From a checkpoint of a small self-supervised image encoder: 48-pixel images.
Rows from block 4, named by matrix and row number. Rows with one number belong to one neuron. Each number is 128 + 32 x the weight over its row's rms, rounded and kept within 0 to 255. All counts start at 0. Numbers have three digits each. After the name is the row's rms in percent of the matrix's.
# fc1: MLP up (model.blocks.4.mlp.fc1.weight, 768x192), inputs 96-191
# fc2: MLP down (model.blocks.4.mlp.fc2.weight, 192x768, transposed), outputs 96-191
fc1.21 123:085194056128150097073128100128128154099130129103068159110153136170108180128166150182171089139147128101046053161156078128128128128182158184085068172103106117085128112133170110124128153128128088133161094186066092175128095128096173128128097091128128128128128128144128084128146149128125082121
fc2.21 118:128189128128180149128128084119113128128157135125102104110116078105084091099105088128125122017107181142158128112076143073187139179125113042128173181128135097048106150157096158086183128095109128114104101128118119151128128194110128128089137084177156105132153089128111093128146128098154128118
fc1.22 076:133128128158197083128072124143052094128170161088160149086116128128121128128128128178128096119095086114125128128128173128128128128062156128120122128102128123222112094128150128128163104099095128128128110128128128128131148101128169096155128128164128164090179120140128128128128128152095191155
fc2.22 093:107162104128039128128135127213132136116128128095177128159151091127128031062166107123122146181128123128128100140128105163107072128160088115128089128112128116071128186090128150115128121148170093152120089211184127128148126127176157128042128160114128137153115138084091135142128128128233041158
fc1.23 086:125128138128129079128128099129129142155108144181054080128117172070128173179132079128103128067128135141160122180053089110116128128069128122205128128147112031104128104145177149128164050141183176128102133103128103131117096166185135095128106100122193144128128128108135131176111111110140212153
fc2.23 100:128080128135133110128094128128145128125128175136128120110128055112128115065118128161128102128128162173088116098122148163128161076128128177038098155128045128128135163075083097134128153079121110083128077148126137165153128123080128154128115053099100114128143116130128128096162128140128112128
fc1.24 098:120129139128090163128119128158164128162059088128095176153103126077128160211128149067049110128104161128142128128091218120055153091128128077176128140128077178089128121128101151132128103178128093118104171067069153157172088105084140107128094128124183128128133128084181128094128130117166128069
fc2.24 095:063128106088165103147128128124100128150127128074194147128143128128128128068137128179143090093176110089128157120166118128152148173191154128128113128128138067120114128128162142136160128101104192113140113128147128128114128128169106177128113066080128128176128153099124095142193151128119128133
fc1.25 109:208143137128157102128148128128107138128128138128204159102083128074175128153128128149128099128158170080092077137128141128177094101123123128128093138118102102121172234128153141150083082128109128079098149162110128128106128128128128132124096160217109138142128158128128164105153128161202140128
fc2.25 102:128088090146128128184149152198114165105169151133071098156196149161128119084097148124087128128086089128168167097128141143075109169100107139084143140128099202128089093128128128128128237123081128199122128094113186128128109096096128071128086128111128150092135101114128118151128091163128153165
fc1.26 092:089136152218166091128140167155150161146128154059113128098128128118172128128043186111128128162140158137128085128128116128126040146061148128128084124108128128115093084140149088127128128061177141074128060096144128128123210017095182151165121159128146149128128122147120074128088128128129128169
fc2.26 091:128128192111123181104161194128130078128128097161108128200118128174097128128204128187159128128147124184100160087091151128128166148128154128138115105111069128105128128113128121121111172125128128128091198128101116128138057128128128128073128114128121152128128155106128146128136079124072128065
fc1.27 109:021128146145076128102112148152129112169098190138166097104128128170095128082128136150092205141178178128154121146128124126120128128147128163131128150152168115128102128155147161166112170128128179128159168115172066128046120128171147128128170128128128175118128098128153101128122208151116128128
fc2.27 096:128128080125180119128128144128089054079135128175142220169167128099179108128151167113105113167100149088099077122117125118140128128128108069128128128156128128177128128128054132128102070117105112128087128128128205128139115142109128148085128128128138065120128153100128128139125034147083140128
fc1.28 096:169181128122192128079128193087128159128086128171073193175186112128129082130133128128095137094137128067128099186128149209153128128087157046081128128081139128128128128128098119128085128107128099128094105108114128117194175153170132128182146108128048128100128128123128113112130123081128128137
fc2.28 085:108141157130101128116144115141099050139128128085235128094120229139097182168128128128128120108128072183147128057120099067181140168128113128128079128148129142113113128128128128119164120128088137132128128128107128128128056118151128086128128128137226128128068178099036138151109128128128050102
fc1.29 096:154123112089128089128209162149128089155121087181165176111117100141128183111128102111052189128128139115080128128128144128128128128154140142128086124120161079128114174101213128128128170172084143128107140153141172135128124128117128115117131174114131133082128082205128107133128128101110097144
fc2.29 081:176145128128152115132096118128128144128112181114107120107115124128128065083128128103136116128158134128134108116128128120083107128034089128154233188128103154128110170169128181107128084128153154142113172128075141128071167128038090025128130128095128114097087160095128128128067061102069172103
fc1.30 118:087128128091128128082120084124137128128172144132184092128094128155085128104128128119107197128176103128128151070136059128059104128144082128128128138165123118190073130092142156125128150128128065143157200144107128128124059086128181131170188115128072084155128128128128128074099131153064125061
fc2.30 104:149128128075102128128128128157128083189082128128145121086129095163139183086155128116073128138128158128128148128128128073169124124128162118187178074110115062128128166151140103167128128093128175109099128109128050168174128121128128122076132162052128171047128061119128093152157128128148137128
fc1.31 082:128079128100203132138113128123112174123112128128154128110128202118128143176128142116128214128128128128121116114152128128150168187128128118128128175128152128128128128128147181086128128122128128156091155070128167155046255134097128110178190128210176167148068113128128146083135186129170128104
fc2.31 088:118157128124128140128128128082128187213128108157086128146108151097064128070128042069199091153212147128128128157136128081128114126128128209135140074161144136128128128113104128128079142120128148180088128152169104092227120100128101128002128154124071124132128145145105128204111128126132148128
fc1.32 111:093093155119116100140128147094160099125146128106158145118149166124128121093177105128128177180067092166148128155130166099180170128155174128129128170051076128143177093155206101127128071136146158128128128080128110139108065088159098128083128135128105187084096150155134086128192144107219202128
fc2.32 092:117055167093128161100089141105128116131131119128113170092075068134128128128098128137198041128203128091111128128154114143128128126080115119115128143128128139062128104105180148097136146096128128128136089187066128092155196128063126128128159149128090066128097096087118089128106073153128133104
fc1.33 120:128165157128128128127091118210143128152156128142090122105133128133139105110128128166166128128128091128143132185152127224128110206127170128086128094164171128106122128103171145139158068163128090092144156163089128128128110122128099097077128123121133112182166045155128083128150146128191070071
fc2.33 106:128060124191159181128132145079128175094191148073093078081128091128116122127087128128095071160145126089091128032128128094154171128045138128198093136123105194132094134177128106158128144126127128183086088067183128128128090066081150099128187145145128128119128120194193149140128139184128120057
fc1.34 106:153068128104083128177167141144099109128136073151142163122049128128146128107090121109128128072128121133123170105128152069114130128049179146128177162128128195128128133128105178125134057085079157114143137128128193128145128128156116115180128097093128128118090078104176142100132128101128134125
fc2.34 100:147179128140185064147124061128128128107071157153083025078155166095114115128119158080128132154128147128144128187128128157210131113202076083128117125150075080031128153128125109117066180111128088128177145104122074139133070136128128091084128116126128128167191163178134128128135128128123082128
fc1.35 081:207190107106109128061073095128128126142123128143128128074128151143122153123176102126109088109128128128186055154090128160077074146153149211137117128130059074053091107139128093108130089121150155209128190190128206124134129128128155128128111128128123128066119128135200128128128128187128128138
fc2.35 091:156128059195128128128148131128025117067101128122137128128195128185128076128145104105122160128128089154084181076199177132142128128195128033128137096128107166128128174128065082146150128168138117128131166128123169085128122128135128128067128110128128128113119113103153128186114128139158121111
fc1.36 085:128128176128128128112088203128128115128110148139153128128081128128128128145128055086123128128121128128098191126137150165062128128070145128159128137146116089126128128140128170159220182145074128128128128128128128130120128173077108063108190088128148137112091036120128128075128135086147154141
fc2.36 106:128128108155082173098118128128155098180084099105110128128128132128129129118128165106094128128093151133112117119173104034159039143128121105093142072128090141143206128167064151102111055114128099147128096134128125121140112100213107197128128193137049128110125178082155144165128085182156136154
fc1.37 096:101145144128175128170128163171108161128081128145088128138128128188128148101147098168104112052103134128177109128110169104186124128114128180137152128128094128128152128128108090128127152037058128136166128127163170104052133139128128138128128122144128159128148063132128113156132128119187128128
fc2.37 091:134122079130106185080191097101121128114108128064106128128128129065193128128128128118094155212128095128116128128105165165101128095128128105098104128066128089128072125170183128197128077128186128128100128171128128160128057138133114128128154128128128124145128128143155128128130189128158152096
fc1.38 098:122174098128119128151182128077128125128128154115135128104128059112128087128164105128091154128076154128129110128128055128128128141118146080134171179115182151126073128128165165038163128075177128106128058128128061118128105200068209159128079100128164152082139138128159132074147128085191128074
fc2.38 092:174070075128128128154094128157160156076074083169162128128137175127131128128131128128128128128183143128141078128128189128178128113128113128128091128150088072145188150108128128207128122112128094146128170151190128165171198140128119128128151075128156079128191143128104128079173100103139128165
fc1.39 071:126167182061144151125102065128137128128110128128218099084115128151125136096120128103128091128128063154070155147128131063078128128128185113128132185130133187158115128128197128128128152209191142161122133116204058128178138137157106187128154128113128128151128180135122128128048121164145220111
fc2.39 094:128115078174138132128161114084173129182128101128119128128128056112216107204128128128165128128169116128168096092128119128128135072128133082086128128079128123100081106128128128139128128151136114151160128224091183150128131139180154128128128076161127144128083128128128103131208128169128154163
fc1.40 103:128090136182123053158128128172163103144125153090100065103174128133044128117125107078102096123073176130159175128124128084103144128128186170061060132092125136200128085185101123158067069171128109123164128128189121101186161128160109067139069040139128116119128121173128128168128147093153096128
fc2.40 101:128136115128128209109128078018128179128128111128128192183151128105185143154128146179128109101128089152128128121184148102131085143058096140128217133128128128077131128111154114165161128128104128128128128099058155112128084110142123159128119155107204129128128128119106128081128164128103128128
fc1.41 098:075128186128109115128153169129178135142177085128048148128109136131150108074128081101082128128106123131133070134126128128128085138095172156115136128201127076128112128135107128090146146143128178122128128129157149128152128063123182179128128034116128128128128128195128128128132139103092046161
fc2.41 107:163128089128146168153132172088128127128190128128115128150160125128155134166162192160128191184140132138128090121096164128128184128118128110173197116128076176090096093150155128170102057137123145151128082130128128155128161110141084128194095128165117085128128071092140128128128070177101172086
fc1.42 092:128072071102128074102145147128128147204179087192128110137128156102128138128128128128205098127128140102083149128128120107152145089122139128127128098128094206094108150128128152157115107135171128112168128128128106174069128128128128071157101077157128128152226009052128143096089128168129197128
fc2.42 085:084128109128132152120117093148128128128128128066125076111176120103036128102128167128089128081098098186100128192128162144070049128128119133108135128106144128128128140128129128123174156076128141170038197128128175093164115082128091186128128177086160089128128228128128128128170153128214082095
fc1.43 088:144086129121080119139081180136128188128157179136128088147119128022163132098122116159159109116125117128128091134126128126168170119142070128205128155128128183128186195128128092124128156176137128128128104128090127145158021074138128131128171188117122128128118138128128129128128128128161128161
fc2.43 096:090110102139201129128128090103135104128128096152128128190115128183128128146128152119049097082131164193112091128116150089056098130128168128066066128128143062112090141140083118068142123153128150118154155123128128187175213087152138128128131128128198128151128142175128075128128148128128188128
fc1.44 109:128099178135148142132128128136192118157092064157095101128140081098128133134189118128128126150128141111217140128078197204167068140143102128129128128145102185126128109131128132172128070110091198155091128128154108192155165128056128157109167165101160098093094128128107144128128128088093117164
fc2.44 110:128150091128155128141161153106120127081135143056155071103123173099128128128086185128101132106128128128067106128156095081190200080136138128128135221099119140128128087071088119074070177136147063058128128128069151110128112121165108105141131128117120170172128173061155130128076128116128133099
fc1.45 166:158150150128146122140087128165128128094078128182128171085128080128134128094103163193150109106179183128124122079111154128081085094134059142128128132128148123156090187088117157128128159118146128108085075168192128091128160141126167112159128128147128039128168128083156176128095120096070142085
fc2.45 112:061128128128128144021196117128226125117155128097157109138128169099104093128123143128112133128085095128148128121135045141219154169164101128149188131128151128096128063184126128175128101142070079135191208185106128105158149151084128152200128152128128128139119128128083085128164162141153128183
fc1.46 083:138109122145172133112163128128051172099120119128200182128215108064128128105128094128128088128128128128127130105104071081098158128128113128128116119184129175176054098148128130128109149158087128091088090127134104092154114128175214120128155148128195119128128128128128096126154144093128148132
fc2.46 100:128128128128044128139083132128128115145157097126115134154126128128157101158138128092201133117128154128188127062128128096159101128155155128128232096144116123124108128113128207107088139122128128128172164128144097136158151084186128128128102128128128050128140128138128128097095128088114186119
fc1.47 108:128151128128180069128126172128150194128128128074189118128151126209088145050128128084128056128171128179128073084128166170129121131107180128085024128128165141158206128065144128128192128128079128113128206120082128130133163058119159113114105128093128128128070097080128104128128117151110156147
fc2.47 109:128128177160045133128095104117162139142128128164128142115102128090109070151128145059180181085086138128184128143114128175126168128154122128214167149128107096142080128169128077083080156128178128101128151129067167090150128134112128165136086098142128128128128208128170101134162195157158128128
fc1.48 094:135151139123128133084118158152138128095072128128086128128173122171111128140083057062091106142109067135128128128036163074128128105090128103166151155116149130144113184133061132122128140161161126109125128128128138194128128128128169171128090128112153115085108137144198111182142139128156128185
fc2.48 083:128134139137135128148128128128153094128128185124156069105098101146119128166117133111118158139128128161128128130151069245164131128131115124081136128088128128151128037150128128085128128097128162137128191133107164130179132185122097094128099168128056147089128154193128128143105128100128108115
fc1.49 088:091098116073128120088128123128209128128142128176166159090128128117107092085123128153113159134178128128128128124143128128189193149170124084128128128170169060092078143111118128166128135128098083091072150088121163082128136103128131126128128100123128128147121128108147128148102128128128171103
fc2.49 113:117133066190132157128205112113091115088141132116128102128095148123135128128115099128128166158128128138068096128224128127088145111102107068152063126140087131094128196172143099105198093128152128130153187132128114209073128114128109150130128132128062157087128148198034111128128128067179128163
fc1.50 094:128169128128136133093111188194141128100123174128128148128099152128128128185128128161086170191128097081128129174124128113128083127128044103165086128138169159053047128116128162116160155113128128055133128086113170116150104065138127079145108150142101072132081076099180154074128160143128097128
fc2.50 093:129128098091144133116066150128128180102128128128152124128128160078128145062174073124128086080157118146128128128128141128119128094150151128128095128116128101162125128146128151111128128164155128224128213115108121140111128128128091128128219128149149150086138171063078180155128128170128128085
fc1.51 080:136068073181128084091168173128163129128128089130088089105183129128116128200129126069128109128128147127128177143128125132050128127146111180128047076135128089128128094128128128128128128169128220066128101089134128128152159104128132095128168077128136159128128174117104128142128128095187107146
fc2.51 087:128113128089155128086128051128215078067128114201223154112128148111128130128103170173128107113141096146174077147179128193162078128071127128121128153172174164128132192167161104120128199128128128220169120151128161130124128168102111126132122186128128128128128128128103128107128156129100128128
fc1.52 087:128128156079128096190191184128128115128062099152128128161155106128072219040150149089130087060128164128128128128128128107128128074084091128128128126128199128151097163072116103130170119123128127128162130077128128162150093128125128128098054128128149128101168120128054167058154143128088120120
fc2.52 096:128121106103111122050037110150128128117140126163139158142076128176128045189097119128128170128128075128128076097060128116103168193174152158141117128128038128123195095202210128128092130100128136128100120131157165119130143128078142128153128101109149095169083123121145087194145086128120134128
fc1.53 116:111142113154082108183160128093129128104185128116080131144128219141128121161201101135135164220099112128186130196152128128128128097117128102137197167179142128164128059116157102120128049142118123128093127100115184161128053135095104115110128105128128167128112137126155128128150128134168176179
fc2.53 099:125073128128201154085128119164128127128128113101182128115117075133128078128060160128121128132161128067097177063123128128140113088128128128128128130069154140128143128128118094111128163152151128105152099158072128091174216175129128120128175118133053123123128093136124128117128128128146159128
fc1.54 086:080140109128182119156198101051128128130246133142128092210130062164099071146128138110090075102164104154040127091161158185149137119158128128142090128091091147166128105137102095128148128075093144121093128159135145104128084128128128128128112128128125128156128128112128128164128128134128188144
fc2.54 093:069213169132170149128129030140179113128128087066145096112130089128144184133128181128082127095128168128128128140128103071128132128101151139128128128128128128105128081175131172069128128081117077152098128155098128122138128189127084174094128070089112106128128129128128128128135128128128128137
fc1.55 101:126038128072142128128163165167065128116122077128128117128061128077145146139174128128106111128151128128089162147080128128136151128008088120164157088139071106136128128109150128153147128138149128079058102128128177154128126045118158140128124128122136128128128080011128143128135095117185128128
fc2.55 097:171153086152128094153181079096158116128128184128151094108223101171156077128099205128126127121096161128128140070128122128183109128202128127116128128096170179128149118171140139116180163130124064115128128129164168061128091209143160155152126128127128128138148107128151128148099145176132128128
fc1.56 123:128128128086090104128161111093112131099090183128153125128128069119128129168120128095128162132164128161143124153090130092128128128099103100110094128100191160076078153078115123081125129129165146128068113138177166204166097128030142185106054128143128128079099128109162128156152108120141103110
fc2.56 098:132158155128128055165123112115084146128128161128091190161164128154158128128115125128128135128068145173128079180160174149143084128095144157144138128108071074190231101128115175183161141128129128145084186128104150124149170128186145139169099132128183134128128102172089084128128146128089126128
fc1.57 101:073128128228189141103128157147128128128144156128128063115119124154150204140163176128128148128137111128086080133128150141093168110150073168128185033154100157128097158178163148128127098128084128177051072128100104132124105128108128128122107128150188179078137120128100113146128107128128128098
fc2.57 107:128107173034171128128128077107128093156138146128157128111128128125096139128128140096026075128147091101128143149157140128128128128138128128128091156170128054122217076086079108190169129136128165111153128143128128131128128071123128128139175149128049101128079193172200128113173128174128166167
fc1.58 071:097128128128180169023128128128111128215077167132111088100092078169137118095128128128093113116140075118142116128128113120128119152128128128085129187149138128114192096137068149128107154128128162128095156128128128128158128054152127121140128013059185000128128162128128128169099150120166206089
fc2.58 081:044128128128147144138080128108096128128153128159128128128128151067173128115152089128195128128128128128135128128128120134128116190219120187128128205095100128128047128128105152186128114194145147128128143142128123156097128128128128128121113184092186128129091122058128117190128199117128128128
fc1.59 075:128140128164128171128128087132128128128105139126083128076128111128104128128053128147181169111128066154128128114139125128128128128149125128167123218152072128043128085128172128147217143128116080119128101096093160157032054128128069142100128108086114092128173128069128128109178131095128128143
fc2.59 087:115103139128128128131128176128172128128191128103161129070094128091108139111082101139059128111128088077128138089128105109128181128159132146128128027128151189142095128111132080151118138128128128133168179128185109128125151191128128221135159099128063085128120116131087128101208128070086128079
fc1.60 108:202128128174095105120068099128103205128097128128128128091111128127094110088128137143098093128112193047128154113161149128163082063076114091136101074019128128146128168135177114128191156111138089102132172128106125154097100128161128132130161168141128112111103134101156155202115128105128165140
fc2.60 113:124139082103128137128154169090109043133122112128124100123126110161160191121117074128128128128163065136128128128113142144134128128139089128160128158197128096128128114108111129067083128163128186128128123128179141112092123082128104083148128098098170128128124128128103087052128174167151096115
fc1.61 102:128120183128194050096064169139154208094171165128082052087135141142146128176142099170090135087171189155128128135138226128098081128123091128128124211128128076128128128128077139128183151121128112067128128184128099145149115128128193134119128112128128186128157108167108097167115128093128119100
fc2.61 110:163184128128093128128130094191071036188173118099143128097115133084097155128160168128106128173125164151128128115166115160128218093123097141083128128128095112101163134125114189132106076128130079139128090136150091092128166113128101128188083143123128081128071159128104153092183119127128071138
fc1.62 082:071150094128153128128128128135085163128128128151128128175099119163115185158068128128128176075173128169128135199147145128041128168128128107128101107142064128160132128089128154168128128041098168128128129128078117128128106149128168113128145128128099213099115103128131145097071108172179050128
fc2.62 095:131128160128081116094043074198139122168119128128128130087153145094128108181152134132113139097103089091128121100128164195161152114137128123091128194215141128101135128177065117090164128154156130116140085128128167128150201147191127177128089088184153086131098128068192127116139128044102128118
fc1.63 090:141094161107179139085128095133147147144093108128123101128160109144170163128145042108105187203128128108173076128069117129081128128118128043128166128107079173128139168111128175096111128128178081128100128169128117155199106128179067128075086110128128075128128124135141148110188111078128197128
fc2.63 099:128178091188146148128118066192144128171192128166124038128141183090140128115068152128106089128110128192128127128195149128112061128115105128128164166128051128103077155154094156128171128085128167086139104128096160103128193128147185157128095132150164128166128128096151144092119134128070147171
fc1.64 110:100119133110080136141191157152164132182209128128095109128127131161123083120138138128128128119132130156128137111128128193128165123128163128130137092128128201128128165159166128190117157128119158169102216142128164063128128081165128179173109073128097126212131099109128113128067087091083141128
fc2.64 116:128128152193218139083137109128128080128128086094131128085157105088066150149115189068129104122116149156112106167128064090140147169069113159150113110106128114146142113128107128128135029181102106068155128189090158185128102158184089171128164074197129053063171169122138127132128075128128165128
fc1.65 083:105128104128144128121124128109075128129118083110081164091133133128063160128200128128128128141084131142128128094111128111186119128076128128128128163128128173128101177128107132044146128106120128146102155150128214198074128182094140095112128127151128147128202120116128091192142164128116180161
fc2.65 096:107128091149172128128143062128123122142135143114128151128193093160151080176091112122084083128183128128086156128128125158093128078128127128122128109128135172161185060128128089235159128128128087190128128178128074080078128104184055128128156174090141134094123185139128169100137100137132128087
fc1.66 081:128128127056197128119196111128128102128128130128076155109127128151065128142128138105194098128184115090077149080161128096128169132139122128143224128065118109123106135164181128098033084106073096128128128106119135156142128056104128128133128069186128095128127138161139128128084194134138082127
fc2.66 088:128128053087128128114114180128128126177077116118162067128128128149128103087106154153128128128109168062114153158128106199128104150170128128128070189187128128138166153077116053128121154128225128128082122180121099131083110142128083160194128128164077185130144228128128056156142128070160128142
fc1.67 075:114123112111157152086115128121168128161132175132180147192128080084161198055111176087079077128128143128128117128153128072100116096167120128128146171128121099122128128150175128127128168143128128089074128128128128153128128005133133128100150128144157026158128128128141105128118181114128120055
fc2.67 102:128164128115128101085166090128128175186080118128165110112147128111185069088128144199193092125094082128128128118133089110128128167191114128128110200171128155128128129084128185065128173128128138087128179128141095139143125128085200083128128128182204195078181130100128128102128128192128128128
fc1.68 085:153178096128128123181128049128133122100128128128127128128029114177127115128014128123076117081143071188142102128128128128079144171134163125178128128135100084019128133128144104128128053194128128120137198128043128128114085106131130128128164133128076128128174115117128128128159128128113128111
fc2.68 095:188128128128153117128128113175187165128173128118128128112128128074108149115128148118128128149085109128128122034078135104167072073140128077128128128128128192177106134128153128113128100128128129118155128078128102168069128164151128128128115108085093117128128123194166128128128101164153128128
fc1.69 096:139128109120051121144128126106171130128107123088137149059171128148190128128128135146104106128128128144128129109128156107128160083117164128072105194120128128160096086171111142125076128061128127120182094128127128128147128063110092116146128122131103128178128080076103127147183112170210128162
fc2.69 093:128127168169127216140146142128171134142134107114128128148128128138098161128097128128181128084128111038141128176139128128128128148128128128192128163128128144132128128102189059128116117180101128165128158128128079159104128185135128128156130128218162192143128182128136146128136128077128151154
fc1.70 089:140109128128104120106128128067128132120128165128179128145124120128128183157156121101114128128128177111198154100128128081054128128135100152167118176153181128129130073128128148144136128142135159165157128128128131060105087140158087179128128075128186146089154128128128128135110137112088231128
fc2.70 093:128128128128128190124152128073121128128126121167128128147128128066103059136116081126128161164128109085153109169128132110128128067161128123128128162103112084216160186160128128128107188128146128109098143128152096092162128109124146160115162147121191128165055085128128128193116128096106124142
fc1.71 086:137166111128109126128117128170131098103116134128103128118151082135079128128155128084112128128128128128138128155128128070158128127128116166144139128132128165156085048128128144113169118169153144155128211128172097130141128156146176108164128040128128128128128128110137099142128098120104161089
fc2.71 100:115110143128164096128138053142155170139128128128128163076128128128228116128112170128089091202122160128128083057128128181104128185086128128135128160120192073128142128116117060062143082085128130188111099128105137128157140128177080109128128165128128144109146136129132136207136173146118128201
fc1.72 083:144139103152099128082076109131128115128146184172128144128222128074171145079128120200128125128128083172126128161113169128124172128194128145171149116147075128073094145075157128097110128128204128128151110074131072126194088175116153149101128095113102141090180132112081185059096162128137125111
fc2.72 084:173073223136126130128128155119152129121128104134180115156101124168128128209173108075128128166106128130128128128098128128128128128063078128085128128164182128128077074148128114176149148149080128203067144107093137128089083025202139128128164090189128128128156104119128117139170137128101093159
fc1.73 087:141142128128148152128198153128128156203128131078059088094082128128119093145167128128089128140128126133148128202166099142148128173128119145100128128111128128141157128100128148128202128085189136072110103067128127091128074135128141159083188128144128108121128176128129128203149161127098130128
fc2.73 092:133128128095109128128076101080134036204122128168179110136167128137099128098130206135167128128144105114128144128070128128166187128128128124109128128074128155134128128214128121128089128131121073215128128177128085178115224128128172131128136128110128147134128072087142092128128125128168171128
fc1.74 082:128128128128128128080128155124119172171128128128159128067085128091128074177128087104084170166128114080109150085122079112179128128070077127137128062128106176128119128166128128128128148128116128128132128128162128128070090086107033074164094161164142113158116143094138128165115121160159181092
fc2.74 089:127076115128165128185128128128132128073150126152055161174150116093128158111141135160128085046074128165088061128095180134111128099140140107128128203161117111155124143114160142128158072110124128074141135097149177118157128128128182150128128128128128166118129128128128158100174093172128112185
fc1.75 101:077071128125193074102050128145128156128107070103128141102088133128165116128128128175169034164186084128172179212165223155107132085073128128123096123112092068128110128113131139158160131128118144165128122128118170128090146128173156118085115138128060107169115196128128128114127128166128060109
fc2.75 100:145175146118113128186129107128128117117128128140164128073128128128128131109149128085078232181082147128128108110128119128128057125202128128128128176128136120152171128096087111128128128128163128046129124128128103099130128176094080128217128128128128139142203128128126135128134104092126128075
fc1.76 117:128141074158145128132224127128110179159087139132164110157178128128059128128043120123128176116084184158147105143120148068140123078136120175144085138128118088164148172100083200155102194133134128076080114162174104152075128138169075128128092128162156125107101128149128064068128123077105147128
fc2.76 097:128141128128161172092128112128104128128128105128128125128114081191110149101128128172128128150178072085128109129206128137135106131155128128113175149095115202192128123143147076138158194186186129083086083128140232115153142029164170142146078143179128153118094114128148128173086128117114093146
fc1.77 105:077128153113175123138155181145092164128126178189092201149128128128137173120138052087099170110111123112128124105132085163102095165113185168132066128150164128165100146082155128128192128131098123105087069128128156205195128089096167107151142128141128146111194128165128101121171087160084152128
fc2.77 097:140087128156082128115169128090207107147177128128143098109109218183144169128111128133128128128219128128170098138141130089128148082134128116128105164127041166137128127128135102111093115128122142170136128093149163128128082097128150128168128128128128095156091128134128182125116147128129146209
fc1.78 083:123065157068128128124079125121143128102128111128128128124175159064195154128165128128128080128103128183128128128147128141086128133165169102128128172128128128128172199128214109114153063128154158136117100131128157148173083163113128160105153119126221081189130144128128128096105152108175117125
fc2.78 102:101177085124153128155128128128151177068167134132128110128117087164089128128124134171087128125205088128123121140086123128148173128112128128093071081093175074115123188128073093128132128128128133129128148148128121143139128083103171118118117157128052165067132125044151132128128128170095197174
fc1.79 102:086130114128097128059089182128214148128114167105137110128133066128103128112167128109099128166085128128128128187167085128077128115131180128128144202128111154105119154148140133128128128128128118100128098152101100128128128094128123105108108119101164099144053128108128099132128120128087040101
fc2.79 097:109165128128191121139206128088104128165226113154149128129181128160128088128148128151103128067133143131098138128123120209156128128128138066084177070128128128106160128128128128149131128153153110191069141090081131153097128128135128184164082106230140128128177143128158031128156091128097160128
fc1.80 088:139160128170126082128128169128123134130128220143171162075137155172053110128107103139128094128051128128076128157128156128128113128128128081158077099158186118141128183128142185132128155128201128095119171128128128084165115128085128128115128139137090130157128135128115128128105102128101173175
fc2.80 092:107102128128103155070161128139109167128049096128141091169155173100179091128111128109111128111235133128120069141081075110128128128102111178086019110109106128128146079121179067129128128152053141169195128130135127114128203100128147128128153128128128114083128104138144128097128118183148144128
fc1.81 173:183138151132146109128167176134061128124110141067114157152128128150125117169201094153102204128128106128110108158133161128128145118135099111128063131084128088182122102155072180142154111082085128218177103168098155150089097154192118096128076095114159032116091128127072153072144146115135133180
fc2.81 100:062124130128147128123090055128113128173174092098128105171132177128106160097128149105128128102097203114160150130152083128104098217128165195113180114128128128128128103152067134156148146088170155128041191128117100131115154111124160150128128128183113182053177198125128041128140128155134161170
fc1.82 129:137154171066166106149143128128074128128054131157193116156160145160128171142128128153079084145143128137129128128156128040120101102110110092128111099133077130124116128178175139128128115063156180077128089067163132051113140144091135164176154148144110146113153086115147120117110128161128180154
fc2.82 104:106164128128074137128067128116114113000128134128128087090128138143059171161128121151139176128053123128131128144122128128167105112103130103096128135099104128173160116115067104128130157200051124128128177153042194189128128077128095113128094167128161128122197178093098185168195174092203048148
fc1.83 090:128153103112171128134128128128097107117097110128128128128202100150146143076100070148109077166149120128159128084128002128056202128175113026128128128117138128104209114208128128157179116151051128128073157128123121152128128108089115129128099155119159108128144128128133103073156121128128128099
fc2.83 105:143128161143135128128148128128142128128130128172084017183075188144158113136144128127100125128128092128125085191186128156187110115072138118128128018144065111131105152099086128106128162134141150149128075109123096116155166128184141153128078126158194099128137128128134128128151104176128128159
fc1.84 111:066190128185193089131128150128128169179166094128124144156156128158060176080169114142076097090128128108169132128129128107132117163135202163152168128128119164128131175108140128131096128128086161116128128070072120172050094130128128128194077107118128128128128086128103096070130168192057152140
fc2.84 096:186045074128131128128193105145130088163128168174144129128128158135186155065084128093092083176124085145132103099104081161128138096128127091128181128069119079138160117161134178117146105136184077183128137145155175081128219104141128128078139128128119099079117208128128169091106128128135121101
fc1.85 088:073129149128142128146092114099128128078079128125070081128130180128128142132163128147097128155147128187128131128069183119108086128128128185200171127088127128139057128098094128198128156109128103108140155061128120190083100128174118198128113125097092095217143145172128134101128142128149177128
fc2.85 095:157143105179128138128128158149111173128128130154128198128128128128215140092104128137138138128142173128159146089116058128097134154143142128081128128128080113107130128177143162077128128102128128146128128150169128133193128125087120128027082138128170128098127128128162128128128134117108056132
fc1.86 096:022149128128183082158126133095074128146128128114101176128128163134113096164128192125149128149168138128094128094128128128122128164124123155168128130127127128140132123173128128122051125099137128120128155100124153120097128128135112090055128128135128121126128100089186123094152111106128159164
fc2.86 098:131136128128108182128134128103124102070138128142127166136141119135125175094105174121045107128128128144105128095128128128129160128189097089128092128144128181132128117128128128128153128147087128128158138128147128193106127111080164163161128080137118231128128128118087123126128115097154087122
fc1.87 103:128143129128159128127149128128159128085122128128128160128176128142037128128056163128158079128113128156156142078128103128066122063135128181108082140094121144220128102128128128099128128128128131126180172130066128193168128078092187134096156128107103110101046168151180128109102128111129178128
fc2.87 115:119130141110096125116128128128128166128128128090087128145128136057177110128167065113167157155110122129128111109083160100153128128112101128121161089128128119154139215080128174165128103099204174128136114113128148062085104150183113135128128147128131189147154158128081143092095128143154099135
fc1.88 089:128152136105128128128189128136156159127121161128142243079155144149157121138073128206079109074128144128176168128070088081120157106162128128112128104156128145063128102165129082147175087123128128187159128154128107068168087150160190150129094117128109088087131137094166170145066187128109099144
fc2.88 103:128128139070128101095105069128158147097141074128177128103183125135128076058173084116133128146128114158128128079091128128117178122137142087089063126176127178170079079133157098145128141136124128120128128193114128118129128160169073128144128157128128128128138128128128128161128114183128126118